From a checkpoint of a small image denoising autoencoder: encoder widths [80, 160, 320], decoder norm batchnorm.
Rows from block 1 of the decoder, named by matrix and row number. Rows with one number belong to one channel. Each number is 128 + 32 x the weight over its row's rms, rounded and kept within 0 to 255. All counts start at 0. Numbers have three digits each.
# convs1: 3x3 conv (decoder.mid.1.convs.1.weight, 96x96x3x3), inputs 11-21, a 3x3 kernel for each
# convs2: expand pointwise conv (decoder.mid.1.convs.2.weight, 192x96x1x1, transposed), outputs 96-191
convs1.26:128128093169104128137128128075093077088083128106128145128164128197040128128227121172162182065254128128128128131128164164179128128128198128128143203099158128128139128128128187128128128128128139128132115128094127128128128103128226065127128128128046128155119128083080133128115128128128069128079178128
convs2.26:128066128128135083159128128128095128180128128238088192162128128128179230154088128115177128128111128128128128152128118161128128128128083070147072153199182128141153128083128048128128189128115128212128128128128128181134178128153128128082128147143128128067128128128063086194182151198128128102
convs1.27:128128128128201128128136187113128128128168128128128128128128134042095100128128149128099170128128161162128128128197128128128128128103128171128128098128128090128128064128128055128148128128128092128117128092128128128128128067128142108128123181112128135117128128128203128113128128143128128128111150128
convs2.27:128128128185128128128128055084128128180120128128186128128128157128128128128068165102128089048202128074128128128140158128128155128164165128128128128058128141128128128128128128207142044128128188128075100128128128105148128084128128101128038128128128128051128128058128128128106128056114064198
convs1.28:128128128072152195128123128092198128152128145128128102146128128128128128139128128128152146146128179128133122120128128237205128128128128128133128137128128128128128128089113128156128128128147128080148128128128128128128128128150128128128123128128128069098128255128144108128128151128040000128128128128
convs2.28:097194167128128085251059128125128128176080128128128093128089135137081104128098093128128128100128128128128128128128128128128168233145128128164128106128128130083128128128128112106088128111150128084176077124063113056128128128169165164128128101128181148076128128164128128159120169153128206173
convs1.29:128128128151193115128161128128128146128128111128128128097117117054111107100128128152156128106205128128128128133137166128147128137067158128128105115111159128128128104128128128128128128128128128128128128056128131087128128128113132128128128159136128188087125135128128127128128128097128140192128196116
convs2.29:079128078128128106128120128157128041128128169128161136157128094184156128128166128106185128110147128097128177089110162128128128128128128101211128128128128128101128111090086128092078161193128111099135152099161100128100129168103128135163172152115090128141134100128128128072203143061176176105
convs1.30:186153182155148128047082128128145120128128075105147128151240164128136172098068087128152128128128128128128128169204128202109112128103128128189224159128211166128192061128128128068128128128128128128159071037128097145128089052196119128144157154128130128111128080103152128128128090119147082078128185170
convs2.30:159048103066128075128188128128174128128136148149128161140115134128128127096122128128128128128154163164128128128201070087128110128128128086135198206177117128128087128079128078128077128053128058049188097156117185128128128128128128128141092087128128128128151128144023134128128128090128139097
convs1.31:090085128092128128099128077115128173088128146128128174095128086064094128128124128155128128129128181128175128128128128128128128165128131043113085074132128163113140128128120188068242128112083147107128076116131119128128069128188048072159169177188090189141128128155111128124128120132077210176095055102
convs2.31:128131147128130128128128173090036126128128128146078128128169128128128110166189174132146163128155128169083128128183128145128128174174128128092139128189203172128177124128128128128128128128128128104128188156088176128128128128128089129137128043128186128128087128128106128152128128071119087028
convs1.32:103128128082128111113128152101151128078105070055128107128080135174128128128128128128128128128214128128128123128128128088128182128128128128128104072096144128150147128128171128205106128119128128088127134128099128169128099128128128148128081128128128128172142127185128128128128170073128026100128137104
convs2.32:128075098128094128198180052099128128128128128065145109104124128145116128053168071128149049084074128128170128151169128128128128128128094164104073033128156128128163128128128128128046128186128128128128116128172091080128128159130128128101079114128090108128128128128104183214128117103141128128
convs1.33:128113116111128128128128128128128128128085083128128095112128171138128208145126128128128110053128124128128104099083128128143017128128128128115054128044075109088081128128128128128137152099128128128128128028152152170128128171098128128128128142128133128128162078225128077137128174077115203128128111128
convs2.33:137085128128128149182173128128128128101169076162163128128142081128142128151128128128128128128128128040128101057128128128128078128128122128122129112066128045166128173082128128128071128128074128076128128062128128128128128176138123145164102128128128128190095128137089128108128194142092128146
convs1.34:145128128138233089152091052151128128128128128128128128128128131128128128128149128128128128203240128144128128109128128097255128108128149112128148128144128128163128128128105128214128128153094128181129128128133128128128128128128128175128128193128128133128128203128128208126128188124128196128128138128
convs2.34:108108128128166113108108135087115128128083135136128214071128128054128128128128128128128128128128128128075128164128070128112063128155067128177128128167053128162103150128128128128144122128128064187128165190128128128128155161128143141049128116114128080202255138128128153128185128151128128128
convs1.35:087093128128170101128083128128067128128103167152169128128128128119152130160128160154255103073065130122128128135128128128128128152139128128128164158153143128128128128128128147128168128101121130211128128013181128128174118018125128236155112129089168255189103176105097089128126124128128120128128128128
convs2.35:177174128122128128121063080164175177097128128065128128156128128128105128128132128067188114121146128128066128097128128174128073078115108114163113193128151128125092083128094192169181128128130128128128096117095128128106128128088128099086121128184128128128128087128083128082081128128128128090
convs1.36:134128128080116114128128102128162128128143073128092100092119128086110030124174128134036128102111088119072128153128153082170169128128183183160213128128128128128207128112128089128155107129053100128128128128027128128078128128128128083128128128128195087128187172108128128128128128091128154113128130081
convs2.36:095128171128128128169128048120172162128128140141126128112128128128162050173194080169128112107179166128158138066075128144128058167128128128231128080092106128150075146128072128114123218091128128077128076128128092128128017108162128155127128128128209128128078128179128128128128110167128194090
convs1.37:128128097086178128125128128128156128128245167128091128128168128183171177122128095128128096128224128105128136169128128156128128128128128171216163129080251128155128128084116051223107119128152128128124173128133128068128128127128128066086128214128128177095151097116116148128128137128128128153128145088
convs2.37:128215089128082128079068128162166082067159064098110128188128158128128090128093074164180067128128086128176163150154072135128128141163128128126128167128091128203128051123078151128128155128128099128193153128128145167084128163132128128168128164128128128126128128109128207107182070136156087128
convs1.38:128128128180214212128188147046128128128128128090128128128128128092082106128123128128128128071128128125128128074128128054132128110128128064128168128128128099128076134086128111153128128052128128128128128128128128143128058128061042150086050169091128128128130128128128128128128128148142128119116112128
convs2.38:128075182159114144192210150154128128063160128221156128089128128126036094200195223128111161128128143128140109079128128085128128128194128128128128128066075128112128172175128150216173128093128128128128086147165128128145128128128073094141128128128128128214128051093177128128081128128122142128
convs1.39:128128167141179106128169176105128079000143060128097073126064155128152179255171128128128128128128137128128152128134128088012128128162122128128078128160128160161151165128167128206128128164154128128128128128188094144167128128128116165128015121073128172148128196194128128128128192128158226128132128128
convs2.39:128104128128128128128128128063196168128128128128046141128108079073128128102064128128128128128122128114113128101093180128128171128098128175128063021128240085128174128066104128128101128142159148128128128082128128162128056128128128128128171128128128128128202128152128128175152169083160128134
convs1.40:128128113013077128128131128058128128153128128128076064118128097128216128116168128119134128128128128128128128159128129092178128152128128085123128128147114095132128128176128095128177128086128137128128169128128128181128128128128128128128144132154146128128128128128074128128128128149128108082128127128
convs2.40:128072128098128167164098128084128110128128128128110253057108089128097128121128128128103192041128128203095052128128128160128081069142083128128128128128128128086174128108116128115107128128194128128128128085128128128128128128151128128128152128128128195128128128128070128201128128128128034128
convs1.41:128224138179175102155128128128128118128128128128187128186140164128081128153103100128187128148134193128128128126119128139128128174128128128090128141180128072128128118157123128063128128128128128128099128128128128091128128148128128052128165060128099084124128177059128153128100171128184109206149158137
convs2.41:107164092128128128163195190128165128136088041086128174111172128137128198128067128128195064128153128180107107128216094128128128124146128128128128128128128128128166075088114128128079128171128121089128142128101128128128188103128128147128128101172128128180128128128128128178128151128182159128
convs1.42:128167128074138128140179128155158128128202167166093128128076135120128128128163123084128101072205073128075065128128086096128128128083128104135082128128128065104077128157118224170128127156135128128172128107128128128167069108128149070095080128133128128141128169128128128128172165128167101128128204128
convs2.42:128128128165140146128163128128128128128050086128164128142109128128128128205128184128103128121177128120128123128128128182128117165128071128128188089071128141111083151141084139150178128056128128081128075128138119128101128128128128128124128128128128076128129057128128128021170128062128128151
convs1.43:128128164128184134128133107128159065095091118128223128128066058128128128128089128168201204206128255168149210128117148076168156156128138128128167096255184128196218137162128128209128128177164100058128076137128061128128143175128145174128149128128128080128128227128128120128111128128128172177128082128
convs2.43:128149128111143128128074128158188128085162128128128128128193144104089128169235162128128148128099128107172082141128128128128128128128128128185137128087156128167128128212128128089162128128128128128128105179128122095110128087133165138128196128128114128156128017128128128051128128128128128128
convs1.44:128128128163128110128085128128128133101128195065128127128128085206000112152057067094080125128136078054128110163128128161128128128152166128101058035128128049024071128128128144098128128128128128128155186165134165128128164096128122069128126115102181128106128128128168128128111128161177128128199128121
convs2.44:128119128087097110182128128111164128128128152088160128128064128096128167128168128128091193128166128128160128056128182071187128114128151176061102064189135128149098156105160071153128079171128171128128135082111128128090122128128092128067128108128128163140144128128128128195088128065128087072
convs1.45:139128128071124174128148128086113103101128112043128128090038130143208128138128086128069128128137159109088128139183128165217128128128128128128073095132128128128098128085108128138128252179128128128111180127128128008128128084140128061128136128107128128128128110125179128113128128128128172060128128128
convs2.45:127128128128128128128095128128068128128128128168128157060084128128061066128128128071128180128128128159128174128128046128128179065128128128156064128128128128171239128128193078128128128128173128128128047101128128128202072128106088128151079128128128142128062128179128128184123128128128157131
convs1.46:133128174128109128147128175128128147107115128168117128143178128115128081189220128144128128099094113128128192179003128172066128109128128148128157080076209128107133054074128060128102147128128128109128128011128149092128128091128065128128139128128128128116128080133098128123083097128128128159139145128
convs2.46:128128128166065128128128142191077157173110096128128145128099152179255128090174128128076143128162128128102128128151128128065175066145128128090128193108172128085128164128107110128128164084203143078128169128136128128128050194128128154128128150179128128110128193128111147141093102128128126144
convs1.47:128077128088109208128128128128097083128158128133212128128128128128207113155128128128135128082021128128128128128128128128000094128128128128192153128172128111221128126128128121128128128128128128162128128128128128143157128128128128120128128054107166128117128128128128179120128160140128045128091128102
convs2.47:086236128128128125128204110102128128162130185128128141128128184128101087163128075128153108128128087128128128128128128128139141128128186128147128128114128170128128181128092236128128128140128128134128112175100128124128128128128128128128173063128128060128149128128128128046090060056216128114
convs1.48:128128161128072128210128128128115128101119128193128145144130128128128136095128128138128128057201186128128170156142196128163141128128128167128128128190192129109128125128069129128128180128128120075128075128128153161109133128128032112128128151179128128154140128128121120128137128128186128143094128151
convs2.48:167100128128128128069103105168123151186134128150178128128100133128128169128202173128111177074153155128053097095128116159139128098128073087128165199128170128128128128128120096183170128128088175128168128227174066128164128099128128128128128128128143152128094100085128128109153128078128128128
convs1.49:104128142106128128091128128074128128128097145128128128128225128077255128128128107109174128128097151128128120095135128124078128137128135255128084142157082128163196128128128122025188100127128128054149128198175128110168082128128128190128128128128128208219128128128183128141209084128128087066128128160
convs2.49:182141154128128128128174193180128142128203128128175128168128128128099128128128093089113128128174128099123128123220067071104128090128176096128228223148046128139162130128154172053128128092128128068097128128128048078128178145182128128128128128147128141128128128128128128112066128128128128128
convs1.50:070043133128219154105144149128064128141119128128191128092181183166128107128128128128128095128102128077128059128128150052167128121099148096128128150128128120128128128128128178234194049180128128152128128056128128128126124128128104180136107081128098129128128136172128119166111105128151180128128128128
convs2.50:065128158128128164069179128100081117128162180128128160070128128128160128128160128128097087092110151164174057128128128128117144158128128100085128119128096128128228195128128128088108128128128128128166128128160196107128128174128128087175121159128167136128128218128128128128128102128128128141
convs1.51:128128111069129128146128234128136128173102128128134128102128128108152144128157128103079097114034186068109128200100128128205135144097128128128128088247123128110178094128128089128077128088128128156132128031128108128128128082180015128189128106111128029128056110128099128093155097128111128078160128128
convs2.51:128155128113095184155165128128128135128128128091128143146128110209128205054049072128128128128084124128128094128128114128128128103128128060181173128070062128128128159128168128105062128128057150128115128128128128128128183128128158093128088200054128078128055128098128094059079128187100128098
convs1.52:128128128128168147128039061128196196130177141069068088128128136128128128128128128142128128128144149155128159128128141128075128142189150128128128128133128071128128120102128128132106112153128128128128163123183084038055089174128128128132103040097101111128097193159128052128128128129128148160124090110
convs2.52:150166181183128095128054128064128128073128088148128075128128128206176069128114115128128069191128128167153111100174137128128073128136128128138128180128188206164106128156170072128159108135162074128128073128128095136136160053128128166119128128094175156150122128072128128077128128104173213189
convs1.53:128090109100061040044087128162128112129128128128128128128128170073128129128101128128133130105128128082128128109079102128128128088105128185128128194186128128172131082173170130128178128128128128168153128128176156128102128113128128128128128128195085128132195124128128128158120128165128101128128151066
convs2.53:128110100128128128128083128182128128164128128128177128106128128128128099128128128128176128145165128128055176128128052128128128100205016158187160200128121128128210143144047128181128128082128113128128128128157128128057128128091158128166128156175070112071128128125162128128128128128161128128
convs1.54:128128150143145087128095128085211128060177128128128118158215140255056067187216160128128128128100128197128132128220167165230128186242151128128128128221128128128150147115128195128109162128136128192185207063172128128128128062128255128128128152128090128115125128128128092128096128128165054128128128128
convs2.54:125062075128162058128128196219195089128157128140221128128174085076128199128128128128104128128128128128128128055128128083128088080128085128128102128128192128150046085104105128128128128113128090128151163081101149088070158160128128172060128128174097153128089128107128071144170137128128128113
convs1.55:128128179159096161165128128095128128132128096154187128069128183078105128088133128147128191027128128089128128128053222128128255119128148128128144077128209128128181119169133128128128128128103128128128128128060143172098156140128172130128128077097128076128128102107128128208128128196128104170128073128
convs2.55:194128087194152128128128092119172156128103175128186094128074082128128128128162128141124128128128101148029128130132093093128177128066171128128134106138128081111128182063095128128128128209105094104171128183132128162065167084140164128129154186173128128082177128128128128108209128128128128128
convs1.56:128226128098175128128119099128128079120116108128128151144128128138070128128042092082128126168128128128147128018128114210028128152096128128144114188139170128128155128110128128075128128083173149128128128166217078166128128134153201121181131149112128154128142054092128128128195128128111128128157128089
convs2.56:128128128128128097128189098128180190128199128183165128177128098230163185128097128128088149128161121183128128128166128123128128096128100037146128255128128128155128161128177128128166128128097128092128133203128128066095135128128128128153095128128128128128128128112139078101128128128083185154
convs1.57:128128128128128128128090128027060097128085128090090117128128128073128128128128150128128128128053128097128177107148121161128155128128128128128128098125191174129135128129128149151128128127128107135128128128128128128123128116095162100128128128099128084128128027178128128128128128094223209187128106128
convs2.57:128128128083182192128181139202128128128164092140128093128128141102027169128128128128128173128128077128128150169128128128127128128120128074128165171128106128128040128105128128105152180128128128138128190128128128178172087128128128195128122170128128128080128092128128163128187131128128128128