config.yaml
image_size: 64
encoder_norm: "batchnorm"
encoder_depths: [5, 5, 5]
encoder_stem: "deep"
encoder_widths: [80, 160, 320]
loss: "l1"
beta2: 0.95
shampoo_beta: 0.95
precondition_frequency: 20
max_precond_dim: 1024
merge_dims: false
one_sided: false
warmup_steps: 150
Rows from block 13 of the encoder, named by matrix and row number. Each number is 128 + 32 x the weight over its row's rms, rounded and kept within 0 to 255. All counts start at 0. Numbers have three digits each. After the name is the row's rms in percent of the matrix's.
# dw0: depthwise 5x5 conv (encoder.blocks.13.dw.0.weight, 320x1x5x5, trained with AdamW), a 5x5 kernel
dw0.0 109:134143098134153119140168107135141166220105091136169184161157118100152094118
dw0.1 087:137139165180168125100120199122105069121167107152114082180109116138154104138
dw0.2 090:137126125132128114149102121117117000129177108154123155144130132127123135126
dw0.3 095:111149153143113129141164164157125173147166118103111204088107131091185079149
dw0.4 092:136123101112144133133115160145145164192105176132145225174144125094118121159
dw0.5 105:126133119115117136145177101139161072232101090116157175117132123131107150144
dw0.6 090:115109071149116148082057132127109094053127148090156158142129143158089143126
dw0.7 099:120113149126120141111210139123164195057152138098082095114135127098151134138
dw0.8 120:121136151117122138104116144123140103255160141114140124145121138133121122122
dw0.9 098:113127142116098120166139131108130150246156161141151150180116128154118156109
dw0.10 100:133129164140109145151168172130147172063205108124110167181142125124157137104
dw0.11 090:130124120130126130134138131125129134000138123140111088130125120126139131133
dw0.12 111:141127095107152115091130114118118109000121119119147093110118107153133115140
dw0.13 087:134122151132118131109073146109113160067216178128115175166147137123100110115
dw0.14 119:134128143117138140122000110123104116175140117137119130131123133127116138123
dw0.15 091:125113178129116108139077114121125131020075108136105090097132138121144099139
dw0.16 127:139112142108128113120156147126144115255138131116139105124112124137130135130
dw0.17 097:143122102114143146092186115105105189215190146139140111096144122140144110135
dw0.18 090:159108145137150091114049087119114141071093146116110105069147118121087149171
dw0.19 090:126141083135124129151132129097152170197185133135113039090148107139147149115
dw0.20 085:122122153134137121139166127144108156002083130137153160085131119128120128134
dw0.21 092:117133127128135147161110146118131128207120107135084242150141141140110140138
dw0.22 098:119099121091158167170167161127143207180097141149173114088157142141108145125
dw0.23 129:128127117118129122124156131118128119255126126130141122126132132126128137128
dw0.24 093:115162122118119104105111154142091102018167150100093085153113133154117132138
dw0.25 092:140157142124153106099196123136090110087072142110077058159126144097146154117
dw0.26 085:109120101152122117162099110116161181212068162109121173088130136154113131151
dw0.27 089:126099131124138130160122147116137117255152132123121142180139140095145148140
dw0.28 089:120174229152155117142164143089122161165093151134164114099142119116165135116
dw0.29 108:116136146102132156118255152126118140175149124118115163096136136119107146135
dw0.30 098:149127109109138137121093093133145161247158141151176144087138144121128132130
dw0.31 108:099155153136096099176209167095160166143176158149087138104119107145141111131
dw0.32 105:136120163131133103152085103159162128088056116111121043093101120117114097158
dw0.33 112:129135111121132122118140152119105144000160138133135098120134132135132117123
dw0.34 086:119129118133132137104101108115153154249071101113131088095123129112124115114
dw0.35 088:102104113161142155170146197168101141143179187095103160149164120135098160136
dw0.36 089:131126129141125140110051168140152088108187089136157196183114113129106123144
dw0.37 097:140155126118112150108203173151132060069147098119162155136095157103153099122
dw0.38 109:146117129146139134125124084150090158188167118163192200094150134160146099115
dw0.39 095:120123140122133118129106167111103149255141135117127083111125126123142129115
dw0.40 119:133130137129133142117137136134109148255150127127115154118129128130121122126
dw0.41 088:139143103123107146120175104123111070224093112130103189090125139140110138147
dw0.42 093:141126111131126097164190109129162237153104104124159093144127140108142113146
dw0.43 108:156110090110152116140089145092091140062047097114133104084090145132149141117
dw0.44 085:131112115141117122129211136134117170045048110115153101120119119131143106135
dw0.45 086:100162168094161160161088123134184128162179079103152109092141148107176133153
dw0.46 094:129118101151133142125150105161127174038050113131129091173100120120111144148
dw0.47 087:128137145140129121106147100113114179255108123140131120149145134107153094153
dw0.48 103:100117137162121131165151092123156130236149153121155168178147110110142136102
dw0.49 087:119127129113125132125142090115145160158031100109095185065151122147098146141
dw0.50 122:148168106153106163196125114119136184208165101107108126100149153100125152122
dw0.51 114:129132136129123128132112127132117149000114123132123149125129130131126126132
dw0.52 092:137125149136127129133078127119136103255135109122132156098115121119136111127
dw0.53 105:139131128121154149177130110105132091060053148136136067110157104117094169108
dw0.54 088:126111149114118136094106141126153106045102145128189210172121145124098120112
dw0.55 121:127116125125132113163121104139151129000106122134147128100154122107152118135
dw0.56 114:109133143127116138101121155136124149255160109113123113152126124108141145128
dw0.57 098:122152159125125113173211158140159069102190118102171162132112127136110116134
dw0.58 101:117151110124121129170121116139092015067173112153156107143114125113133129122
dw0.59 096:147132145158124111148237169128104066126089139141127162137107128149096143135
dw0.60 083:124120138124127126108114097122129086255116115133147099126124131134118134130
dw0.61 103:150090125106140102183218133150140154195153105134155141090103143114147148139
dw0.62 117:128116129137124115104156153114132154255142126115120088135144133133135132134
dw0.63 102:123128125144118114148093163115146111247200116141111099123137124135115119140
dw0.64 121:124124130157123145091138106128110030074076152113128070149116167106115131121
dw0.65 080:118122128098123132096168160107108147228061080128126168139151118151128135126
dw0.66 113:130135124143112102153152123136129150241179134149110181139101140105153093149
dw0.67 094:148149156139129118086103124126081013187106127152117129155132112118138129123
dw0.68 109:128135141127127118109119146118138135255088146111109168113124135144140113128
dw0.69 079:147123134127136120208213106142149190066125112153108144114142131106137134124
dw0.70 094:140132115130122091099081136130167164028162130108128082159152111089137149111
dw0.71 104:140120135130123140117096109148133145255165141130139099136151135119105138140
dw0.72 102:102142173127118135197214121156154204137145142127155105140126118128098124127
dw0.73 107:096115149135136117178194130138110156214183095105152112156145151102109126146
dw0.74 093:133136159131120115099037144145156033149135132132138073139111119133105139128
dw0.75 100:124139118122116135121151122136142142000134141103094063134111134150128137127
dw0.76 115:163104114106126123109121154157154089014078113111108090103127126148130132127
dw0.77 085:126137112110132121105033115118112137227073145123137149160127130135136125127
dw0.78 089:137146161152132140144170174109104150055160108107126220131110114140141094131
dw0.79 090:127108143114134129156066156122146202092113157103121034125107116136141154131
dw0.80 099:136124108143134110101157147117098120000143107105090144122131118110112124128
dw0.81 117:122105146146131107127126140119134169255141131137115142142108118125134127117
dw0.82 115:129120127129126122126146125131135126255108137125126126129125127124134129124
dw0.83 106:125124125113121129121116125126141148000159123129128108123144127115111126120
dw0.84 115:123130151134105137171137172099093097229185108112135167125136116155147146144
dw0.85 081:126131123114113122156055097162152214137198130144102104089144114128125107119
dw0.86 115:136101146134144136148093117113126153000109118136112110148150127138129127108
dw0.87 115:120139124141124114141122130133131148255124129135098127117137121118123142120
dw0.88 104:138094173095113129120098088133156172227184122120125133141115149144159109114
dw0.89 109:126123148121119135107091114116128123000141124122153123149122136114110112143
dw0.90 105:123133112092089132174214166138143104204101143138147146160119150115154136103
dw0.91 112:133115103155137114100046098148161133032123102155123090153118101143136119131
dw0.92 103:127130121120130123124145107127141098098145110142121255112113133114125121115
dw0.93 115:119122114121128140127130100135105143002053156125134123143117131125107144121
dw0.94 101:141093103128143124063048090120088107087152149153171127125134098156157093122
dw0.95 104:144117108116138096153023125101143135039151153128146141149131116139115109130
dw0.96 104:101143150143118159119109111098121149223147147139172217113137121140124119107
dw0.97 100:136102146133121140146132126110124146000111148120153093146137123117141123127
dw0.98 096:140134140131102111121106086163155123181137126098129238182118121145139127152
dw0.99 113:127133127128129121111152120130125138255091140134127105143120124129127127126
dw0.100 106:120114099157149133065147143115096074028088122099128115141110103147113122117
dw0.101 148:110142116142117127130125141114137121255155132126146133103126128106147110144
dw0.102 092:110110134138131140162107152137110187103020137143112179081134134119108109126
dw0.103 103:126113152114124152105177158149149108197216152094153155131100123103142092151
dw0.104 103:140138101139122118102175132136147163252151108110112090151139136139139111143
dw0.105 111:131123105127135114148160101144132119255159136130121148098114136122114133139
dw0.106 098:142151122113141100109134111102160066219126150101128204116118142135155097141
dw0.107 105:111151120143120134121116087123099101000152131115145108099123129123128123138
dw0.108 103:129130116129123130137124119136124138000117118128127113132124130123136134127
dw0.109 080:127134125139128134133057107130135101240099138119118198133136121127149120127
dw0.110 114:128113087117112155062045107146105110062158087156141117100129131104132113145
dw0.111 113:136114112131135118072120117155135016126086116143085167165113137136099114140
dw0.112 099:135117120140138100145147100118163125228199147129085173085132121127117123144
dw0.113 079:122129127121160118122148139104109149206191132138140188210100152119109120134
dw0.114 088:124122126132122134129148134130116167000063154130126118119135129131118124128
dw0.115 098:115105104098096167158051076099122083155072069117129135129134123140105116135
dw0.116 105:140116142146151112155124073090128086160032095146146155086107129113105144160
dw0.117 109:125125147127142099152108122124117170255162109144094122134113119115161102127
dw0.118 094:124141125114148143105150095149123166004088108144106167143150135133128132142
dw0.119 094:155093133096142140082128132102083145160183087154143204130171147104171137121
dw0.120 097:135113103142120153081097167138105119205147161153075195146148140092146107130
dw0.121 108:126139132128131122134130143114129158255099123131109137141115129135108142128
dw0.122 090:117135124125125120089060117129133047190084152129131081075121111118117108135
dw0.123 093:129147103125141123118096085164144133246183092113143143153125129129124114124
dw0.239 104:123118119127129145113153133132111088000159128137138148140119130128142128132
dw0.240 116:125125138121136129142151127137140106000141138118139101120136119132115138124
dw0.241 095:126113139122132135109111134123112166255097128116156095141120129135114129130
dw0.242 100:116125151124132124145115149116138121003112119132097057128128139140118163119
dw0.243 075:131126099132115132172166159133114139224046108125104082119137118120144114118
dw0.244 103:101089154128135157172228144119123154201143128153125122116138107143159110147
dw0.245 092:118099085086122139135092121127135146039169138110147063160140125126082096123
dw0.246 087:124112137135123130164210159132170122037133114151168073116132135131141116137
dw0.247 126:143132156109139116127089146111149083000138137109125102114122149117109148120
dw0.248 091:136144152126124115148144148132135156000184140138107086129137133137113146126
dw0.249 094:131128128135131137121080151112165103148158126143131000105107124111134161121
dw0.250 088:132119126134137133096083167134136108023212151138145157144130120126134130129
dw0.251 095:142112159158131122071199074126095156169113146134147190092099132110151147147
dw0.252 117:145107109120140138120150121141096150008131126104096060119115114128117123155
dw0.253 091:116124137113123127080140081119127056124137163140049061110104095151116144125
dw0.254 093:156130125147106107147093165140089188125122151154241131139114129145153139120
dw0.255 083:128154123118131152158185178125135156012127121135098167125126122118146110135
dw0.256 093:152143157128123110181122100146134204228123120132164098139113133106115149127
dw0.257 094:138123139123114163243181115148121166168094127155106149102145132109129131132
dw0.258 088:156130171140113152181199119114090056066117109141150141119140124161141102134
dw0.259 108:130110141102145104126107099160134021079127098108093129135102118087160102152
dw0.260 099:097152164164141162163218135154132118176175122084161134146091110136113117139
dw0.261 108:133130109113159139128010087148162081142137122144158100096149120122115109135
dw0.262 094:129126155139107100140160164131093145167200134140163214118105118103103162099
dw0.263 092:142117081117147107064097086094163056092100127119099189113110121118120119114
dw0.264 087:131141105166132122163126179161164088176193144121083164143111158122093178146
dw0.265 095:130144101131115120132078163162102085135021083129140145173108127115108133117
dw0.266 099:126122140139126127143092133124136092255163135125110156122118133125121125133
dw0.267 110:136120128145130104134153129137073010097101155133159097130151136101142157112
dw0.268 094:132142121143123127110149152155102206215170135153120192143119121150153129104
dw0.269 095:130150138144114152123200170115112177233122141137106124134100131158113121149
dw0.270 096:131114171142131102158035139125112226114158121119152156117122128117119145134
dw0.271 089:132136119126121151114117149131150103255103111130126155150139137122113123123
dw0.272 103:143123147116131144098139152114151005118109145105078149102155124159137136108
dw0.273 122:130109102097159132160147097142134171182192139145134212165103111106148143139
dw0.274 089:138118080173146126105058113183141119080170128111149192119158150102143138104
dw0.275 101:105114085138152107059085084094077117083064139099128097121146116119134156131
dw0.276 080:135092167136126117153165128115101114129203093102076061105090105142086110131
dw0.277 091:118126124135144128114173156154161107190234082118132102111135139135136161139
dw0.278 107:127150149088159143170184212141095122185165146102136147154130118140097110147
dw0.279 091:130157084143137094184144129123127221178086116111130069135129137118099133125
dw0.280 083:146104099124129117180090156129155140068219116143109075101121133146165121122
dw0.281 105:122130125120125118116163170132120089255075110123116153119124126138125132135
dw0.282 083:118139125124128150106095135114140202213120140097149213121129120103104134126
dw0.283 103:121156114172160134098176198171130118204180099120114091115125135134137136143
dw0.284 089:131130128125131122127151129129128137000178115127125108113136131129114123134
dw0.285 097:138091094145107147087080142158110090041097137117141084159146156108146152102
dw0.286 076:134133146109143123160139140145133069010183137142120156146126124142150116138
dw0.287 089:135139111099117157177160114122072071058118126090149186088126116112160133123
dw0.288 092:149118146133114139141088112149082015121118107106140066114134125123090110121
dw0.289 104:121122151102127132141196130140152186238105121131132102159113139147118128115
dw0.290 074:124144133135138130152177183161129080092124181128190055169148119128139138112
dw0.291 089:121140160140113119092211112117154053154069130144112124139157119152174152128
dw0.292 107:136134118156096124098159125126144191195106125086180202153138155151129151121
dw0.293 104:119118156152122126152079158124140145195199157145120159199159143100106145114
dw0.294 091:130146166117137136055051154090078169167150080102138131147141124122133119140
dw0.295 084:120127120117129136099080131134119205233172109128106155143124115147138104139
dw0.296 112:110114135121135148149133145138166138252164161166154131132107110107136099141
dw0.297 078:133114141115130134117145124127123061006132142132162178114120128134156125115
dw0.298 101:123127123110122109097106100121137090000156102130123093099132123138118116134
dw0.299 093:121148146132109151173078077140093207106080107135190139126139143155108151125
dw0.300 098:124111152117126126121106124115140178255150104113122166129122113119148111126
dw0.301 143:128134121138125130124140117129131135255138115127123141128123129138115121134
dw0.302 088:123112114108133133172170172139123096056211159132128107186126146124153131129
dw0.303 084:121101112106118123124040142107120073102200146116087170088115116127103143124
dw0.304 098:156168158134113174141112127122193211168128149177107085163135122126134120138
dw0.305 084:110158167084106110167187180120081060169092097108136136130106129125109138140
dw0.306 086:137142146132133118112156099112124142000074115132119115087124133126122095128
dw0.307 105:106100133091139097036133164130113079060107143135126112120135096154131165100
dw0.308 089:133111104134108101133116067087136119064065068116108182117128159112097109140
dw0.309 100:160098084131142140094033094087105168179132089143103112119129124119120150118
dw0.310 094:112131087097085123151163059065133115196087124105150130151110143105142111102
dw0.311 100:135152113141131109104147139138102066128121159138077021086120129096132113148
dw0.312 091:127120128117130141163175090115130082150016120141146074146149122135150140128
dw0.313 105:150120162138103124129160122118100213202188125108173133100108101117150124127
dw0.314 095:117122105133111142145125148121123145000102146139086089154131110155138144123
dw0.315 097:142132146124126129125085147128147052010141132129165097128126116124142127125
dw0.316 096:149091147122107144103142197120143169194213108147135129099094131143115131145
dw0.317 122:133126131130135118109103114129130149000147136117133138118136127121138129121
dw0.318 108:116129168099145160159165133095102228166138167117173116161128101144127119138
dw0.319 097:123123148110140135125176136115150162255105122106123102107147130119157124123